Weights of a small self-supervised audio encoder (BEST-RQ): 17.7M parameters.
Rows from block 4, named by matrix and row number. Rows with one number belong to one attention dimension. Each number is 128 + 24 x the weight over its row's rms, rounded and kept within 0 to 255. All counts start at 0. Numbers have three digits each. After the name is the row's rms in percent of the matrix's.
# v: attention query, key and value (stacked) (model.blocks.4.attn.qkv.weight, 768x256, the v third), inputs 128-191
# proj: attention output (model.blocks.4.attn.proj.weight, 256x256, transposed), outputs 128-191
v.57 100:159106161116137070166088134082100142114125127126160141192157124166133167134085156115123131117120158149173121104138098125141106112139138118123091158119139117164134140145143166136098112139141110
proj.57 104:137154110131136160136106162148092108129137110131056127102156167128177124106162141108133092115148144120126141117141155116097105101176135110093116161124101113154122120105117120108131135154184113
v.58 102:100129150129096098111160137165124117111125171139129123143155095153127138083125115108127126108100138079135127105110128098150182117113095111136104134116143130107099200169129135116155154110122130
proj.58 105:141130140122118133152093148102172090095124153149089156107181117145140127136152136134124109131157156143137145133115122128145105128182132134087115095135134154119158144162137138098097140107149118
v.59 107:112157123117152122136133106129130119123138128147109089117101141128148142118166147126164098157108124174113139100130111130155115143168122097149125145129137143125113149142114134089156138115113122
proj.59 100:134128138120119096112084150123125167147159107126107080103108118124117157156136136162151116102133101142155150145128128144146144100111146086162104124111136154089142097132098137118152086143149128
v.60 103:098132106176147081165110129143131170112143130141132103141154168168131100090159153078150102137156138121094124103173096119152147139113119098134131147137077095133126092114126112116126109124085083
proj.60 112:125132125094136115082134143084134140123104118071141110144128082111137108141114131172058114161093142135121124158109100111166111131148145131087096142092161147146134158074117136155135115129173102
v.61 097:130103150122104147116121147139074148105081118148162111105142147144115138117116110153148153142150141164113143121121147135103113099103109149146135140201124113177115139160109153177143129132165163
proj.61 102:110134111134108130122145139086111116104130133123139104165108128144155101152150139117159139125130144109115165174141104164113103125111125161115155145101119119134118117163117100120163171136093149
v.62 102:164136146112176108159092117105116148160140131145159148119108066115132113130102088060142155141099183116146134120149101128126152127119180092112082129146128131154123136182080111158128153115155128
proj.62 106:107125092169150093102111102153085139150083121133118110104143112147111112122120109126117121139114118130096136139153132079134137127128131102140102131129159142117109149145160153100101107124105106
v.63 094:100150159137120134129108137101102161167110170109134133090153162140145123116093113112108145159132119142111127145140137102126140113133099155120160140125130139127120124167098147110134113151134096
proj.63 096:148145104183085114137161112130128128178099124138129100123134142089101143130133143152160132115106100111168145137112125134132158153078164105164126139154160121117097147179138093172116141104144113
v.64 110:092045154153169128090133152151114167119153154167132152155095165140104117104167103082134162153164143117143124097125129110122153164104139116123149095145104124108151110129119141116128150105127098
proj.64 100:150131125107115138121149125095076123132149146117117121174153120123114155123117155176138125124062137137129151161128133153123133156096131126130119104097107126105110131152112116139137166144136184
v.65 102:116113116126132119110138084146111127156144121122143146111106153153109120139109071122111115139130123151089115183112121134173156128101103119129122087187129164175134115113129163127090151119140089
proj.65 097:134153143066135126064083148071079138173064122119125134130101138135141110085127154124183187094143134125126108110086112140147112163107129128145110111164128127102095154126161160150118127134077159
v.66 106:155145107131150137119136116129118110165147123118164116107160112111104125152149093115092122095106113111166140144130077103123129161130111144085134170081118118133119120147131144140143144168136128
proj.66 095:109106123118123084115148108125127081121110132102164111095137156131115122172120108132118088157156098158116143114113128138106099152150145149101122123116088124135166114097094137123062136110141111
v.67 116:111130174149091111112129142155135176101099141117139126180093146126111159130157171130125134152148106108118167155124160110138119102137138154135154114114091131125127147134146144121110119099113084
proj.67 096:147133104127153118134172083119116095090144146096136148131160130120119105138094148132088152103096101103110143143124177126072116111111109106158072137155157130100110144157100138137117170111153136
v.68 114:177201128124121135147121107085143133132109116111107162182098138156145139149095144135158142127155110127113140146126168155099141116091122132149100175134118143157136149165164126109117090091155151
proj.68 103:111133089128097112129123119164114102171082157153101132142134132111138143086087169086167101144140133110101098119141103139095086130123129153170056144142122087131141083107113108151125115052145133
v.69 106:081148133126087144142108132122122091146096088106134114148125154140164149113140151115099100136138090154052123150094132114127140083126123136145101107083157149127127157152114130104116101155126134
proj.69 097:139119094143125173113143089111186136128150092108090143063133111139148169129130075159121155141125096106148137114127135111131094124121133110122131168118177122173136151086128103118132180098130143
v.70 109:147090129116136100127115165088156140150131123085138121109109097137194148140116115135135138148106103137139157117114166139151100180147110151107135120119146164141143128145116141131111066123124152
proj.70 100:123115134120134132100120164126119135138097158122111151139120135142170138120106128098134126153151111154122123133140177112111132159137126150126127182110123089139101150114163134112156112177088072
v.71 105:179130119103098113097101115134137113125126143113123102171117110132095150160134133182130143090118153092124158113109135141172149133122084154109138144177132151167097128117112148121153145130085097
proj.71 097:176152135122124134152119131098132120122127077083119148136124109137145119112124099112078155118121132112077114078123141165140111140147113136131079095118107171216154118146119130170127156094139092
v.72 107:145134144144134132165108112149122108155123116180111122099158123121137108137160134102120123144127104171156140126165100115126152104147125128145186143167131158134119124120103176146128138121121121
proj.72 100:110132139142131114137130103116142120138156107116135117124088111103098102177103095098133125136129106101132129116162133145133115121135125131143142122134123147125147179112150133134093152120112172
v.73 112:150109124111126170130131096116124143137160113108152148093137113138128161063129116110129113180134145120097118143154171129133116128135124097118127155097100113128148107099185101149169152136117168
proj.73 104:114143129118133157096130122162123138085159148094188112116123089121109147144093142129164164100106147147114119159150107130108132135129154099101095139113125117162170130097106120115103124158133130
v.74 115:108104108110133095116152095149163135083165108131130174111123146139105119143131141116136136136128141127117143133136158133183138131129143140148124126111131125124142104089133133152101159128071061
proj.74 099:086178124100106149123149122103114127103087153080121155110144107122155122127130138104108071115129129133136118086148103115156161110127104157107123127151111126095099105135141114150097125157155154
v.75 108:145156138119148138154087118141120159125130157088071113135160155180170147164189144148121118095108154124129120109137126048153160116116114186116134159139102141125120115129117099129120106144123143
proj.75 098:144131103132111121119150166096124138114152136150111159115090101184152112143133084137139134111111134151144139104134152174117125162106090104153104158154111127164141123130139150121133116080132141
v.76 114:065092124108144156113165108144130101148154147149129150078138164106117116160140122117152144123103118088182130115152120120127093102133135105133154077115122112118142164115127098167114141113110146
proj.76 101:155133148127120140116163143128123144111135124107160141081103097153117143193126134144100102110149122138116142192119099104123154113152118130144096128125130099167104119128116108091150116134127094
v.77 107:148125104115110111155133162174140147151151138084083146123146112133080185172170150150127151131148136154149128167132101068123119167159117149132129152076184120113120132095100087146138109125155138
proj.77 091:110138173164158104175065137107147137093189094127160139144124150130133080127156139127128121097101138179130113190131093154089112179143136139124136124087101116126124105098150167166125123111136089
v.78 114:113132106137159123115092118094117114128145133136108204136134155150134088113136113185133115123125132133115125133122161106185055127150145109125160120136092136132130119133165154130128088097105096
proj.78 093:130119144137160101098148100145124163120101109121117102126142131148142123120107142099124138140111135153124107135099119129120141127148119111151138118140164114129138147127126117124159119075172134
v.79 107:144097111137077131124143128137159136122135158117148128089134148115171167156094112149087139111106136108128130124124113118171149107172109150107147107155142148130129114068039103140126117163156114
proj.79 099:119084085115139092136103127117126148117161126123126105127106146156143093156111068114137132162167112153129125088123149156133176107116086154165128139113127090130086071114113097167144145139138123
v.80 102:163094117129118135118110105146129132111116118104135137146150193103102129111115155098189123160129134123094126165115129104127097142131111114130167100076149129116111149141107151143127062127130114
proj.80 098:150136156151133106132127174150135125141163122118128056114124149091087148134129127088105146132108082112133138157159138114111163093135141179170117113170168138121161136136117106141125109165117040
v.81 111:154112160127106148139119138153136147100116140088165138125098131096114132095056133151135125106132126152094152130155135128155149148162130160119103120153141117112142109169150103098128146154124095
proj.81 099:150132135120130109127126124132132105100145138116135103178125119155161115091139123142089134145094121128102088126145115152121141142120112098076103180148182160078124121072109129126153109166100136
v.82 110:183129107086133129105146142108125128181141160046137146149141125102131140108145141121135116102097116140154149149134143138164129128143113098130110099130159134126108099125166100125150185108100190
proj.82 103:109119131120115146134114104120114122127073122132132132169142128151120120127137090149134088089113120166163106199083142110146161075115125102132114069150145145173082142145124115146106089154122170
v.83 109:113095129183115118131143167097139110098083125128133154119124132108122127138142164112113130100097109134160140110109137143137145117102138148101145142118125156194163092109126146130137149164117114
proj.83 104:107090161169151155110176152141117159085145096132051158142153139128109139110096130130122161142164162130095139099140116128144147111129138120127103100124118086105130153119113150171118151121105093
v.84 099:150153152146176137147130164096148161111120151098122122150108147142097126127156111102147111102102124172154120137134146110145081132063135082086120090155114148135176137149113156148150101134114144
proj.84 089:136159100126083123154163178127148155121126157106122135150120167121128129147096164115132167108134166125136094107098128093139095169131160112114114124142073113137121133120122095118104152109115118
v.85 107:110094125119153136094159147129141098100128121152141128099120103108121121101173130129117124127131152124124123110145131142232128121159106102108159110134121119138173123075158134125127107140121135
proj.85 094:102099127121121127118130139155133167128133089069118141152122096128109076120182103088148107092082117148110112104113119136094122111147141156132142109087113124167159113150137125104140156135123140
v.86 117:132139131137140111093194115136118080099126116100151129110091091098143115115110153093134133097070154123115134113133133073143108173111135112119115104152140135130132088135099133117120107145089088
proj.86 099:142130103139162135097117093122150115081166124122149125126120162122166115113099144128099149137140095128106099138142129095109162154134131152142099161093115143109088097120129162130116118162141126
v.87 124:138146134124185113119146117125149119113117122096133135123117146143128113122120160093154119125115109079104118113158151136096127149093134117118116145097138124120128152126154143110127186154079099
proj.87 111:084129147136129129077133118136130120119113120137145108133158172113160150097132168161164130100127114147137111127106107115124121137178102127099150099167133067148142099106122139141135094094098109
v.88 114:148174115149172157129134126101136111099145109117144098126175098149117127134088099150140131144145137135136104158170134121120124158186129114139117169105157092122138129118115150101138099151169166
proj.88 097:142129146138104088172101145101140082144138164159138093138128133104147086089136156102146112116131143129145115117102122111109126125134174128133132140133134100150154093111165134113133086111119097
v.89 107:091136100157146126129151137110138123145151115123127095116132120122094145084147124083084116133147091123124160132081114130053126136111124137132122108064137163136163137119112160098165159165119145
proj.89 095:124110108185118160115130126133162133163149129096121146113140141089115099115099125140169155123134139127136145125130146120117089186116154096096121123088133105140110129100173139128128157104135123
v.90 111:086090148144149132120146113128159109142140122127138117116143127120092170084088090088113159155140167150119118117101121148163100100159140128061148084116107134091149128143123134146132161148143137
proj.90 100:101134110071155104117136168134166088113135133142098111092157076136117112156084153109098161120159117134137138114147155110117133141142122110132202145120122140122105165111122096124096095136125112
v.91 109:169167125134164165159103123132116150090116075172152122143129070172124124119107102153108139155112124172162098108125104141111137162106145167151133130121088114157101171155157162062130120096106123
proj.91 098:119116158086125117126150109097127117150111132137107171111122132101112161071136108145154148139161156146119133080117143126136145097119135161142147107114115099112148134139137153174134163091115121
v.92 113:170122093125108123166110124107163144149120113107139115156160135135127102137209139114109094127146136136141146155148153100130166141126111110089112166118132143131136148109078156108120090091114128
proj.92 106:121115110154108135116103105142156083145084134131102129131120127133132136133136127083138103087109127101154174123140168110109117130161141158132189162108136137140149150120107120111134185113142105
v.93 099:166116132145089127137101099151096164127128119156121071184111126157165150078176104078114062161106120086158177131155111117098119125113112112120113140091146154100117155154147131184099122092151167
proj.93 094:149114124078126167118162156170104153161144145099147124085105154090143125094117130113148127125084106098096120099136137157129138130100115113151128170116123117100125184158109107112165152144098147
v.94 105:161083122111106114125145138107140158119168091111124141073093081145148099120122131137114101148058113115117183141120101108132139126152132124113144148166130099153105128043091123134135135123157144
proj.94 098:103144138080108092105131142142127124123098127143115142159163176153131143155115099121143136126145098137076146137157148153102097155108117149083159113111105114124168140145115104159155121097080127
v.95 120:102170134117116103120117131142114141175153124140110166148143154120132113161137187123142099112126127171144121101153118101130126154125154129140121155110114160127176161136137121128138176158110099
proj.95 102:100078173145142100106120117098149096116116133139112161105118078113144132172118159110137119102096106135128148114148116081169132148160128132096145176125135136116105112155157107151091076114152160
v.96 098:136160071131138132121118156144136111133087152105126138147148127142115087154170153112085144097134161117126151143155138106142159078146113099185153151133140095100100114131126101076129116105134118
proj.96 098:084149133138139107118176120094115114128155117120150125123096073142107125111112120150150104123120142151128100157151104153129100140175105119098092118162098130116119141140087051129097123112099142
v.97 089:125108107132119096122169116153137117132111123120134136096136103093171123152084113149101093141128158150104120127145133141161086155107110115106145134153165105130090132113092115150125099163181110
proj.97 090:145147117114137156159117114125183134154166130105072101132150113089178094100173098145106130099145151157169142095076139136152090136144130096172138121121133175131128142141163156145133159067151133
v.98 098:118112116150130169143178165113179130130154102093142118138145090131110144090141107134153169115150129078140188145143151095166169077151134127165104149144103114154174112131161137136143132115118140
proj.98 097:151078072104146126150090124171147118120105107141169156085137124127101140143099079143145167144135120107068186126115108099083125156121135138135174092104093181119134126147122159121102112100152147
v.99 093:131142142150129162150100147151122104135097138101129057132133070119134168094090147177131135109134161120107073130080163117078098163151143107138108144104109161144134152177122105105124145143138125
proj.99 096:141121095124115142143146154114103162084151101146126168137130132087155149148129119127122130156098161160080096088132166162094128134120136168124142129118121151090162143123115163150125086129089154
v.100 106:122122104098143110141107128118097117198097152093074114106133116107093127119129166139124165140106132165130134122122102087123136109097154086089161124098060108099129089123086108127131108115132115
proj.100 108:140090152149131148149135131135159081113122133110133149148148110103109117126157107134094121109108155126165119128110138129134132153133132119112123127151121130136104108150186083131086136087091154
v.101 090:149144113080111098137129145138123113154118117115126118107142125178134113097141155131117160127097131133149134122099129111100153179090137129136111148131144166103108129126117168114124139149135147
proj.101 094:106107144144145105129095095146139106138142128126129169093135127141117101105099115128118089128114106146127135101146118100157135105134098157162138135132056102185143085119131134126104141130138118
v.102 104:141115166124157122111129152100138164144189086111113095106147133144173091166099161138160139113157159172103084136140154160164128165133095168127130084143145155119111122114119124129158082131139127
proj.102 101:139081128153143126124127099091114156138106132106135077081135133071096122100108116131094120144098134106144111114132130121134130097124128130085133140164125143106166121110171173114111178112164131
v.103 088:143131144103088153140170139134131140167107125136155117131107109106115151128113149140145161117120077125118167120128127109113145133174145093097110169106141153097137087126102130156133092132130134
proj.103 095:171115123124102143147107137116141107107109127134144156098125114165114156127151101135091139120098143094107098158134116127117119138138142103129119132112089120071144116123117102142122135116133134
v.104 093:145132114127179134163122133121146181115114128133126094150103164157110186137151147125163092119148143105132118147150108139188129103129099146132118132130076110165120155135142108178125159111128141
proj.104 097:167144132120126197118156138155105108165095127143152119122106186100148145142138133125140115134155116112143091129115147105103145127111086114129148123099114083098135142087185111118154108117076154
v.105 095:103105134144134039157092107087150157159141141125137164143121115168077142111136160149129133120142127128113123080103139081126083129151141136146103096167117159150113111138134184119137151114120118
proj.105 102:171119134092126122163105141121138125156129103123124148114138090110171107111072120144153124167125096105128156114113118118148145113175149116148114156093102156093152105137089122166129122134107184
v.106 102:101109157126126137131119117184114119121098114132159145126116098133124102121109088099106138156086150131152157149139090124137118147102099118142132126108166119084111116118121139097151156114069091
proj.106 104:143090114127124136166111131103167150154140156105111129160124137152162115113109115099126120099134176123147103142115122128088130117160093087146110127134114126175105141074103168138158139169168113
v.107 089:110102102140110103148141146149135156152107149132124157148155092161115111121140097140112142149122178077132119148124124148092155090168130132122085138121158110100129151113114129149123134091175103
proj.107 094:169106102156115118101142141114108130125143112118120150114163119098125113120159142127139126115135150149130100145137098130126129172107123163145131094173075075102169120121087132128168134158119147
v.108 096:142096128096150186107120128144083099146165148118124137120134150154102120100146109147093125119096156136103114116149122108101171133122149129145144102127121122126136104152161135115105112132088108
proj.108 101:129195120123100099161135105117130151112099136149150161122129142104176112104179165106139072132108189138149142112155146111153150125101122101123134148154125102133134116137124148111112165153175106
v.109 102:144144127116092124113170132100090119105099138111136137105098089150148169136136129128145121110158107144154128149156086120144152152151140156064118146134138102190109114153146144160116117122114136
proj.109 101:126099171138166106128114158106168089140158101096115127135140123181177132127114124165127113160132106147107146098135122120096124137094115118163145146127122140152133146149143133168108138114144109
v.110 096:130097154068094108100137119108121154120107080136138104137138097116102135115130155171107128108140140137126144152127144161103121126109161087116111103174153122135146150137143216114151133122148140
proj.110 100:141109125163174139093143099143140087166126109124116133130141078097116111168094142123122164103125126122144134114162110113097101088111113153109126147117116141185102098083137129131131173119131110
v.111 098:152130137131113105109126140117165159144168161176097163114112127104150103106127130125125153147138137090118078122137107097160126141117120123158146159151124117098133092088088101084098148067127131
proj.111 108:134121110111123136125123148104130095132128161117160155129170119124126120129127128146114134149147101144132190143117102138148120103122062148108099092131131153118142138142165145156083070137142146
v.112 099:141146150134115161124151135157131155108133119121141113141139126193140112136112093166135163120119100136163119079085110111132146108117134091140108141152112138099127192117130074122182141100124109
proj.112 101:125125084116158113134136137116150178132105098129111103077136152090138104179147132087166112143120139109129122128127163137144123129064161126128151124121110119135133114079117138095152109128096122
v.113 094:132140115128184135138121149111107146127121129169139161129126148132130172142098154084132148136100157130072087115133104181114179092099114133133089184135097134122106159163118143128162082115131137
proj.113 105:104103094112124088094110122103130107148112112133180021100108141113113081134131121108107120142109143097115114099111136069136149117153131091138133135152099119128104152104160079117132116162122114
v.114 091:151101137143197119141079124118122140108109142119114172113165136118104137114141119163113142084111169095134119114137168146144112093145143170123078144121161123105112078131113157128127122134129130
proj.114 088:109131126128131168115153096164130135110147122140124167086121099164103148167136132159103146126113133131121161108146123161065124126123112142132138116107073147115132118147081110104163159139123118
v.115 098:142142118125096122121131131158105128150132156128143146116115107113107111089165143157148109127109106108164153146092081125123150163146183163067143119145144156129127140152122135139088126133153138
proj.115 104:110100146097115066152122115157189098106183144098109101169103091117134116149137147128081120140146136142100135136153125111118056139120134142122125128071169149182129142186080152114170142154174104
v.116 092:136092140100106128144143132151144117162091069129165118125125148147123128132168145141138128094156117111134172108162106081092115134112134112114167124127145098106151089118167112103162103147156127
proj.116 090:105138095065152097126139134162140138172129128093137114130103143141139099078136112147123115106146145142178115109107099116126141130119166140105099142131153157152101117130117102105138114140089136
v.117 099:118139136123145107131137094114151174089136121094132176109107119144121100103156186072094132125127138101118070104149099152158140104123143118123133158114067128161115120139098080141132126107122171
proj.117 101:121100136157146152102148127089079095101102145129147111178103132090097123060127168181125140167105139172121151144094142106151139136136130140150077142108146105114081144146166100120114164137132094
v.118 104:104056157096093090138154137144082120118132130157131117148114145118143124163073107151102117133107116133145151145081109092159151114130110132147112143164122172106076147152142136140112190146094138
proj.118 108:141156118152158111138150143137155205142120076104132103107134152130161154138157095072124136173114127109151113138112175119137164124133101138145128110121128141157183130138088113108143119152191145
v.119 095:150105127097109148135119134121104110117117103095145131097139109153124148120096118160143164141117157166107093127156146128098091101128107183118088136127104100144097132119150118133176185100113133
proj.119 095:116139086158106090106121151133149101167121096105135119113159114093129112153165130143144137112080138145140148134133154138134151101094143062149157117128144096117145121093120150121155155120193114
v.120 093:127114178163128132130136124172127141107152121141124113123140110147085144089154152070119157174161169139148141127114134147076105147106162129080140145099143140086116135090102165139179138149135114
proj.120 095:152143139124104075150098163113104146159125142148099080122150149103097142116157151151119096107120110155073124131097105149107108114140128133128130140156109144153117097071141120187126155107124128
v.121 093:112153129155106117100154134148128180119126111117122140125157114122121125135152155093162119116143145139114128146169108124164073119171139115161096163095148080140119112116080177126135117120167127
proj.121 101:150144128144131180136131176144110114135123101164139180171113113121107162095135089121101118125126116100117112158115113149119128179103132095113126190126069116150127114142152113136125129135107132
v.122 104:132149152101117113129116128124163148149105173132150131131133128109107117133163097146133105202129115104130145136098109148071145115063117165161126098170145113126123142151127156124131114146116139
proj.122 107:170087135118085081092100126110179167111113155102200141117126114139119147148097137104125103116126107132131150111095095110142123184078097134102133129141112124154156127071120113129135129114136139
v.123 084:132190172163086095185095138128156106108127110124149096129118131127124114179127106123099152120146156112149121129106141124081108089125100143122135128137161098154154136112099108112151136142145157
proj.123 091:100144121116131099085169150132131084118151139161123086153146111154145130151105133162090125133117121100100094164136126126122129124136131098135106142134154121110089130102094057124148155142099171
v.124 091:096162088181078141130131099096131143096152134107128141099121153146116140124123123123159120156146144158140138154133138141115126152106099137157097098129166131120113160119165105160100083120143105
proj.124 098:142126134116157099129148097179129158079163152122121138118151110119192107153137157124134144114076143089142114138114101158143140142115086122131155136106150139138144149123118132090125130118115141
v.125 092:119132112090133176125159119146110101137077111170091130148104120122132132118098071128124108127099138179121091113124126188119130102145082137101111123131153130126084154159133119116111124110100136
proj.125 097:082093105197137117101099083139113170105117112132150091125122131153135163135117133107093118151132149133101142107130171158144141095145163141114143116120157110127100116144095161099126174122110088
v.126 108:119106125111127129145141114138114095201095082098130109118146085131094103103086126109116140126141102166145121078103150157097132133118130131137147162139141136140163176134147093174156125137106170
proj.126 107:101140099142125154118133134130129157145109107144122161123116210145117159093160141087137095146158097133115159130144110110090139147136131156107125167162179169074092125113105106129128113137137127
v.127 097:148119099146145156120110121090137125132140106150087140152149134151165157147122174163136110120140127109175100167107112110138118165145125106188135128140148146140163153122128145132130102094133108
proj.127 093:116132117097138146154178118138102122109133170124139129091107098129177121132155128124131131098100147136133125160153130121141195167149099164128092134144089109102133131159117153104128148135130167
v.128 086:116142131147120116109154103133146143121150131143123115114124148125171171114150106175095131122146094141148146125119162122136142092116106136145135090078098157110187151110118150141123144059146130
proj.128 086:170134132124134095081100131110120126096153171135123147157105139137133090076127171097119094110156149104183116121135123135126134131126126133125144144124120116184129150118124103102081094112102098
v.129 095:108104164139155113097153139140141117081119104137129092125131159102145087135075108102076127125156123144145125140103146133143176119125124120141137115123133117136148128132127132169138149113085079
proj.129 104:105116115174104113170141139128171147130147149101119146136160139097124093078181093130173110111120153128100141121125133164158136129151118106095104082098123108133203107146081104137128107185110136
v.130 084:141133110114153081135121174086134127136138148125115197143088111167142146155145110147127140153131131156145124105161126168129141122106142169130108073124104107142140160124150147149095135084117156
proj.130 085:147115123097142102094099153157123109108125096112117151133136085087152146093087110109165132135118151171149132146095136138134122141122092132116128151077133104131146122091081138147128136109097119
v.131 084:121108137116129152110090195176117108086156096136106130139115190135117159125111116144155113181140109116152130148141120110081101123100164086118140178132148164103157095138111126150177111092117104
proj.131 094:102122092110114115104144076116145105109141087086113200116146135133118123134145128106108132094106137113106114151090130082109125110100113117116169144065110134121116175182112079112150135172125123
v.132 088:152142156180157148130136114096130128137071146122155114144148167150110125091128142120131130109165116128112164177158105139097136132118100082157128130100116141155131113132085066129092148109159148
proj.132 089:143081111091115131136112124116143181106088107165102173132106149102140126113141116100157112158112117160150105116161109140139124102134107146153150136110140170119148107118116170150149123178134136
v.133 097:163144161129123113079095150138122164133125134139119112155176124120147129135124115170118121100141130118162153100109129127108112134140128124148140119158128149125142149097109121142101117107140094
proj.133 094:127103068137148089139103118109154151088111100123143172133118153082139142111123113119129101167098140166106151150103108126136129151142145135089160101096138132122154135142162143096129138102117143
v.134 097:146138133106156130120136174128145132072128145090147124131141133127135144127093137092093121169107158110092156120128067162157142108130135096118117109120127165129099143154101164151128087136136126
proj.134 101:147124133131119131133161148101157150160123115091100156156188112183157132151107131118146156104133108171088099092102160166140143103142095133157162162161112114159117165126122111152173148113136156
v.135 087:139138074114142149126151092099138125122138147136138125131183153138135113153144146117102083120111069130109091134110117069105151132097123121081121103089127135112136141143139128121156123156120095
proj.135 087:150141148121103118134111131149117150104178146131098114110135135101095108109122177162139127111129130126115090176134112145126086099124158098094133119097112131113147144128113114139122150112138137
v.136 093:150144161110147120136119106103126132112149160125184143135091128091094167134128165143150151128122130105108160106143106092142135149134146139149151143117139081143164122124145132105155132093113139
proj.136 098:127129150091117178110115114100086126130102127149102116119085119130156126141089144124133151089087133144121141124043123151156141104143089102182146117153125153114127128093099111101143136109117065
v.137 089:107110079081137145100113142108128148168157131157148145111104126115133127136116143114102143104150135138127088108103109104119155118109116108170159129136151127124135136129127151116129106143134149
proj.137 093:140102114146118078110120182082092083124145105131101119110136124165087152122137155141135100132094126158117104113108109143119117119085139118137062133174172113144130108157155120098125039122151127
v.138 086:116128104128117130140119131134119108093129159114132136154135116141102134125135111133178107127144151125158100137092126129097184196157156154043091117103129131146109135194153097136116158166164063
proj.138 093:140128133129139085118127141130125149147169131112114131089137122141122107103146103157080111099142100203136112142125136141168125149167140120160152142108099084138103127134100134126138152105156118
v.139 089:151117131138138117160096129149110142152142127162084124167158118160118102154131103131164153157138114136161100146115126087126139134120094149105142127129121156160123167117129177134152161169129111
proj.139 082:141145139085132103119142145194111129115099132161154097122132100092117144093078172149089164148161125131121141146091146136137123141125136125118143161125142123056111150140090125128166132079131124
v.140 082:138129131141117090146152117136091099129113138151132115127123178136139117139153132128101133141102124146167144126134118133114100159142099107124090161130121108121116145096134121106125128151092104
proj.140 088:149127156160147150071166114119154151134120115122128199162076061107107141096161116119119162116136162159108145122114118159120120166145115130113121117127147116115096133157093180118157157142120139
v.141 086:149104106123101112166124128131145133140120147098153153147141153115105132105100097176101162107130113147124149138133162213127117111135122130114088114144108148150129124169138074115079147098113115
proj.141 092:131122114117125105132130144146152104117130089151082129161164162182151176136130095102115087137135100154127134142166143118151169155169102128128136093145146125150113093132144143096136135141114102
v.142 086:125111113142146169089129116147125078114054099141113130138126107128162124146138136113117113130164101081084107147077160143155141110159120158153151120110155190161139124118172148155132099109119110
proj.142 095:156124123179143126127092098158128158126123083141143116100130141099088138128101122160129124144067148140140193136146128133190104100131137150102134108121103102094128127103164096142130126139127119
v.143 088:111118082133140132155147135122089081171102115130108184124095117119147153103115117169199072174110091086120131120127122104140102143120128127130127159078146159159146120124125121115091123117119143
proj.143 094:082140134099137154138112120136153130124122137163121117138162104107102116192140121144143124136152148119154128140133120114121123130130099102130114126115115114130099069109137146131120144156158113
v.144 088:096134098153118146146103139091128106097081138153093136118143124110107142157135094097149106161139116161114102168140151140114127133117131109109112134106121130148167124150132120094117113098097122
proj.144 102:113148125139117091144129164137151111133099117083162115150110148114130146134113114119132089129087135104171128130153141133139106118115158140147106186186100105101092097088139117158182112137157119
v.145 095:149179172145131124122125139143094157149098106104145176114111156132140086128118182190120106096110093150139087124130140138132118119139091141154175075113136130182123094101102086123120100118127120
proj.145 101:107083133115125089117115124159083129082132088123105114107091109143123173090168148134135093158128121129081157149141104119139179129137095165121129097123146139123090132102149120120121108092150082
v.146 083:109122125107069134092123129121118138150184108147124133131154136153121146173133162100141136128134113131154103119109095188126149140155136131108162096153139156114109098097129137133112118184081148
proj.146 086:107093121152176110143089122128122099111127117159115148164154128105156085100139120114109162139129114118092192119128136151158115094117130111095101130126130133154166094123157103090131097172102169
v.147 094:192122167173137106156134148106174135139103139111145144147116128121185136140149181102071158097098138101058140149180145088119150112150097081105102109055120101152169093120132100148171100161141108
proj.147 095:181144146144111144141142179163149123145100115179175127168110157174128108132128113145132092127102146117146131137142148126169093151122165150112120133099095171131117121069078128104142177145108109
v.148 086:113152169126091146149106105151112124142123131092122095089114129125117150087150099138142157149118102144154154151131116137128103147182130182147106157197153121139133166108122125127116145107132075
proj.148 088:159151166130155115061125162124176117137100145143112086112117111155146146122101121081080127077154117133122092065133109146159123120138089140106132166147142149142109159149146133144115123097118100
v.149 095:124139093123171147137126190149138133114160149123111096150154126111153136107154137154126126097118135132123108125128167095114188154099100136112140158109108121137129140100146154128080164187139139
proj.149 094:140167119099155092107159106106100137099108163096174139134108140131118137104152129122093108143154116129136134161116126097097118153096139110129102178150161148137097127136133113178124127131078141
v.150 086:124135141126130103101111115086125155119106131157158061142168135141106153152152167118109138110118139101150084120125136127124108113152150106131120160116126119130138120128124110126116118124173128
proj.150 098:136131142080144099093115118090104079135082133119114156123141124137094155130149122173095137086159131125173129125083130137107134125103151154148104155130132094106161120127165177126195115134166122
v.151 094:171146114121104149126140149116097158096143117115057123141113111120125127148187116127108093082087187188129121126147143144127104133115147127149135084156089088141118142124127130096096144116115120
proj.151 092:116133117132151127100141129130151157101148152126106104106133116149101149084115080115085168114139119078135116135128154101124152141151104164104155137109135087118133066110155105150156156131129126
v.152 087:144095102158109130159130098150160132110119105153112103142136134069143119132083146100109180068135145129124140112090108140115112144065132149123106136130094138105125091150116099112123150115123104
proj.152 095:118153150170135152137136107081146144150142145171092160175101157186133110111123122132085085143146188124127152103121107161168107158159142112126124116141123126168144169122123157166122122129108132
v.153 093:144128113149155133159095149146157095152109179128115157123117117139119084106144075159096120114112167081153171150109133105117166140133135122123167152121131106134138144150104138165173138171114141
proj.153 096:125145095099101125123137136168137104112131131158150139141123142131125138135123111172105164186123154168119101159107109107121124155122160099116101113168115149127105152156134155101108092105165118
v.154 089:127187143166138144158146107159141154148116168132149151102115133130101148134172188094107133117121110125123120117086138119065150140150153081153114134116147088113106110129140112088085111120154118
proj.154 091:141137127135075112113140067078117174096142123129136116116101148109143103130159099138139208147107174169109153130105143162134119097111154105132132120132149143090127129126148145098111151135120070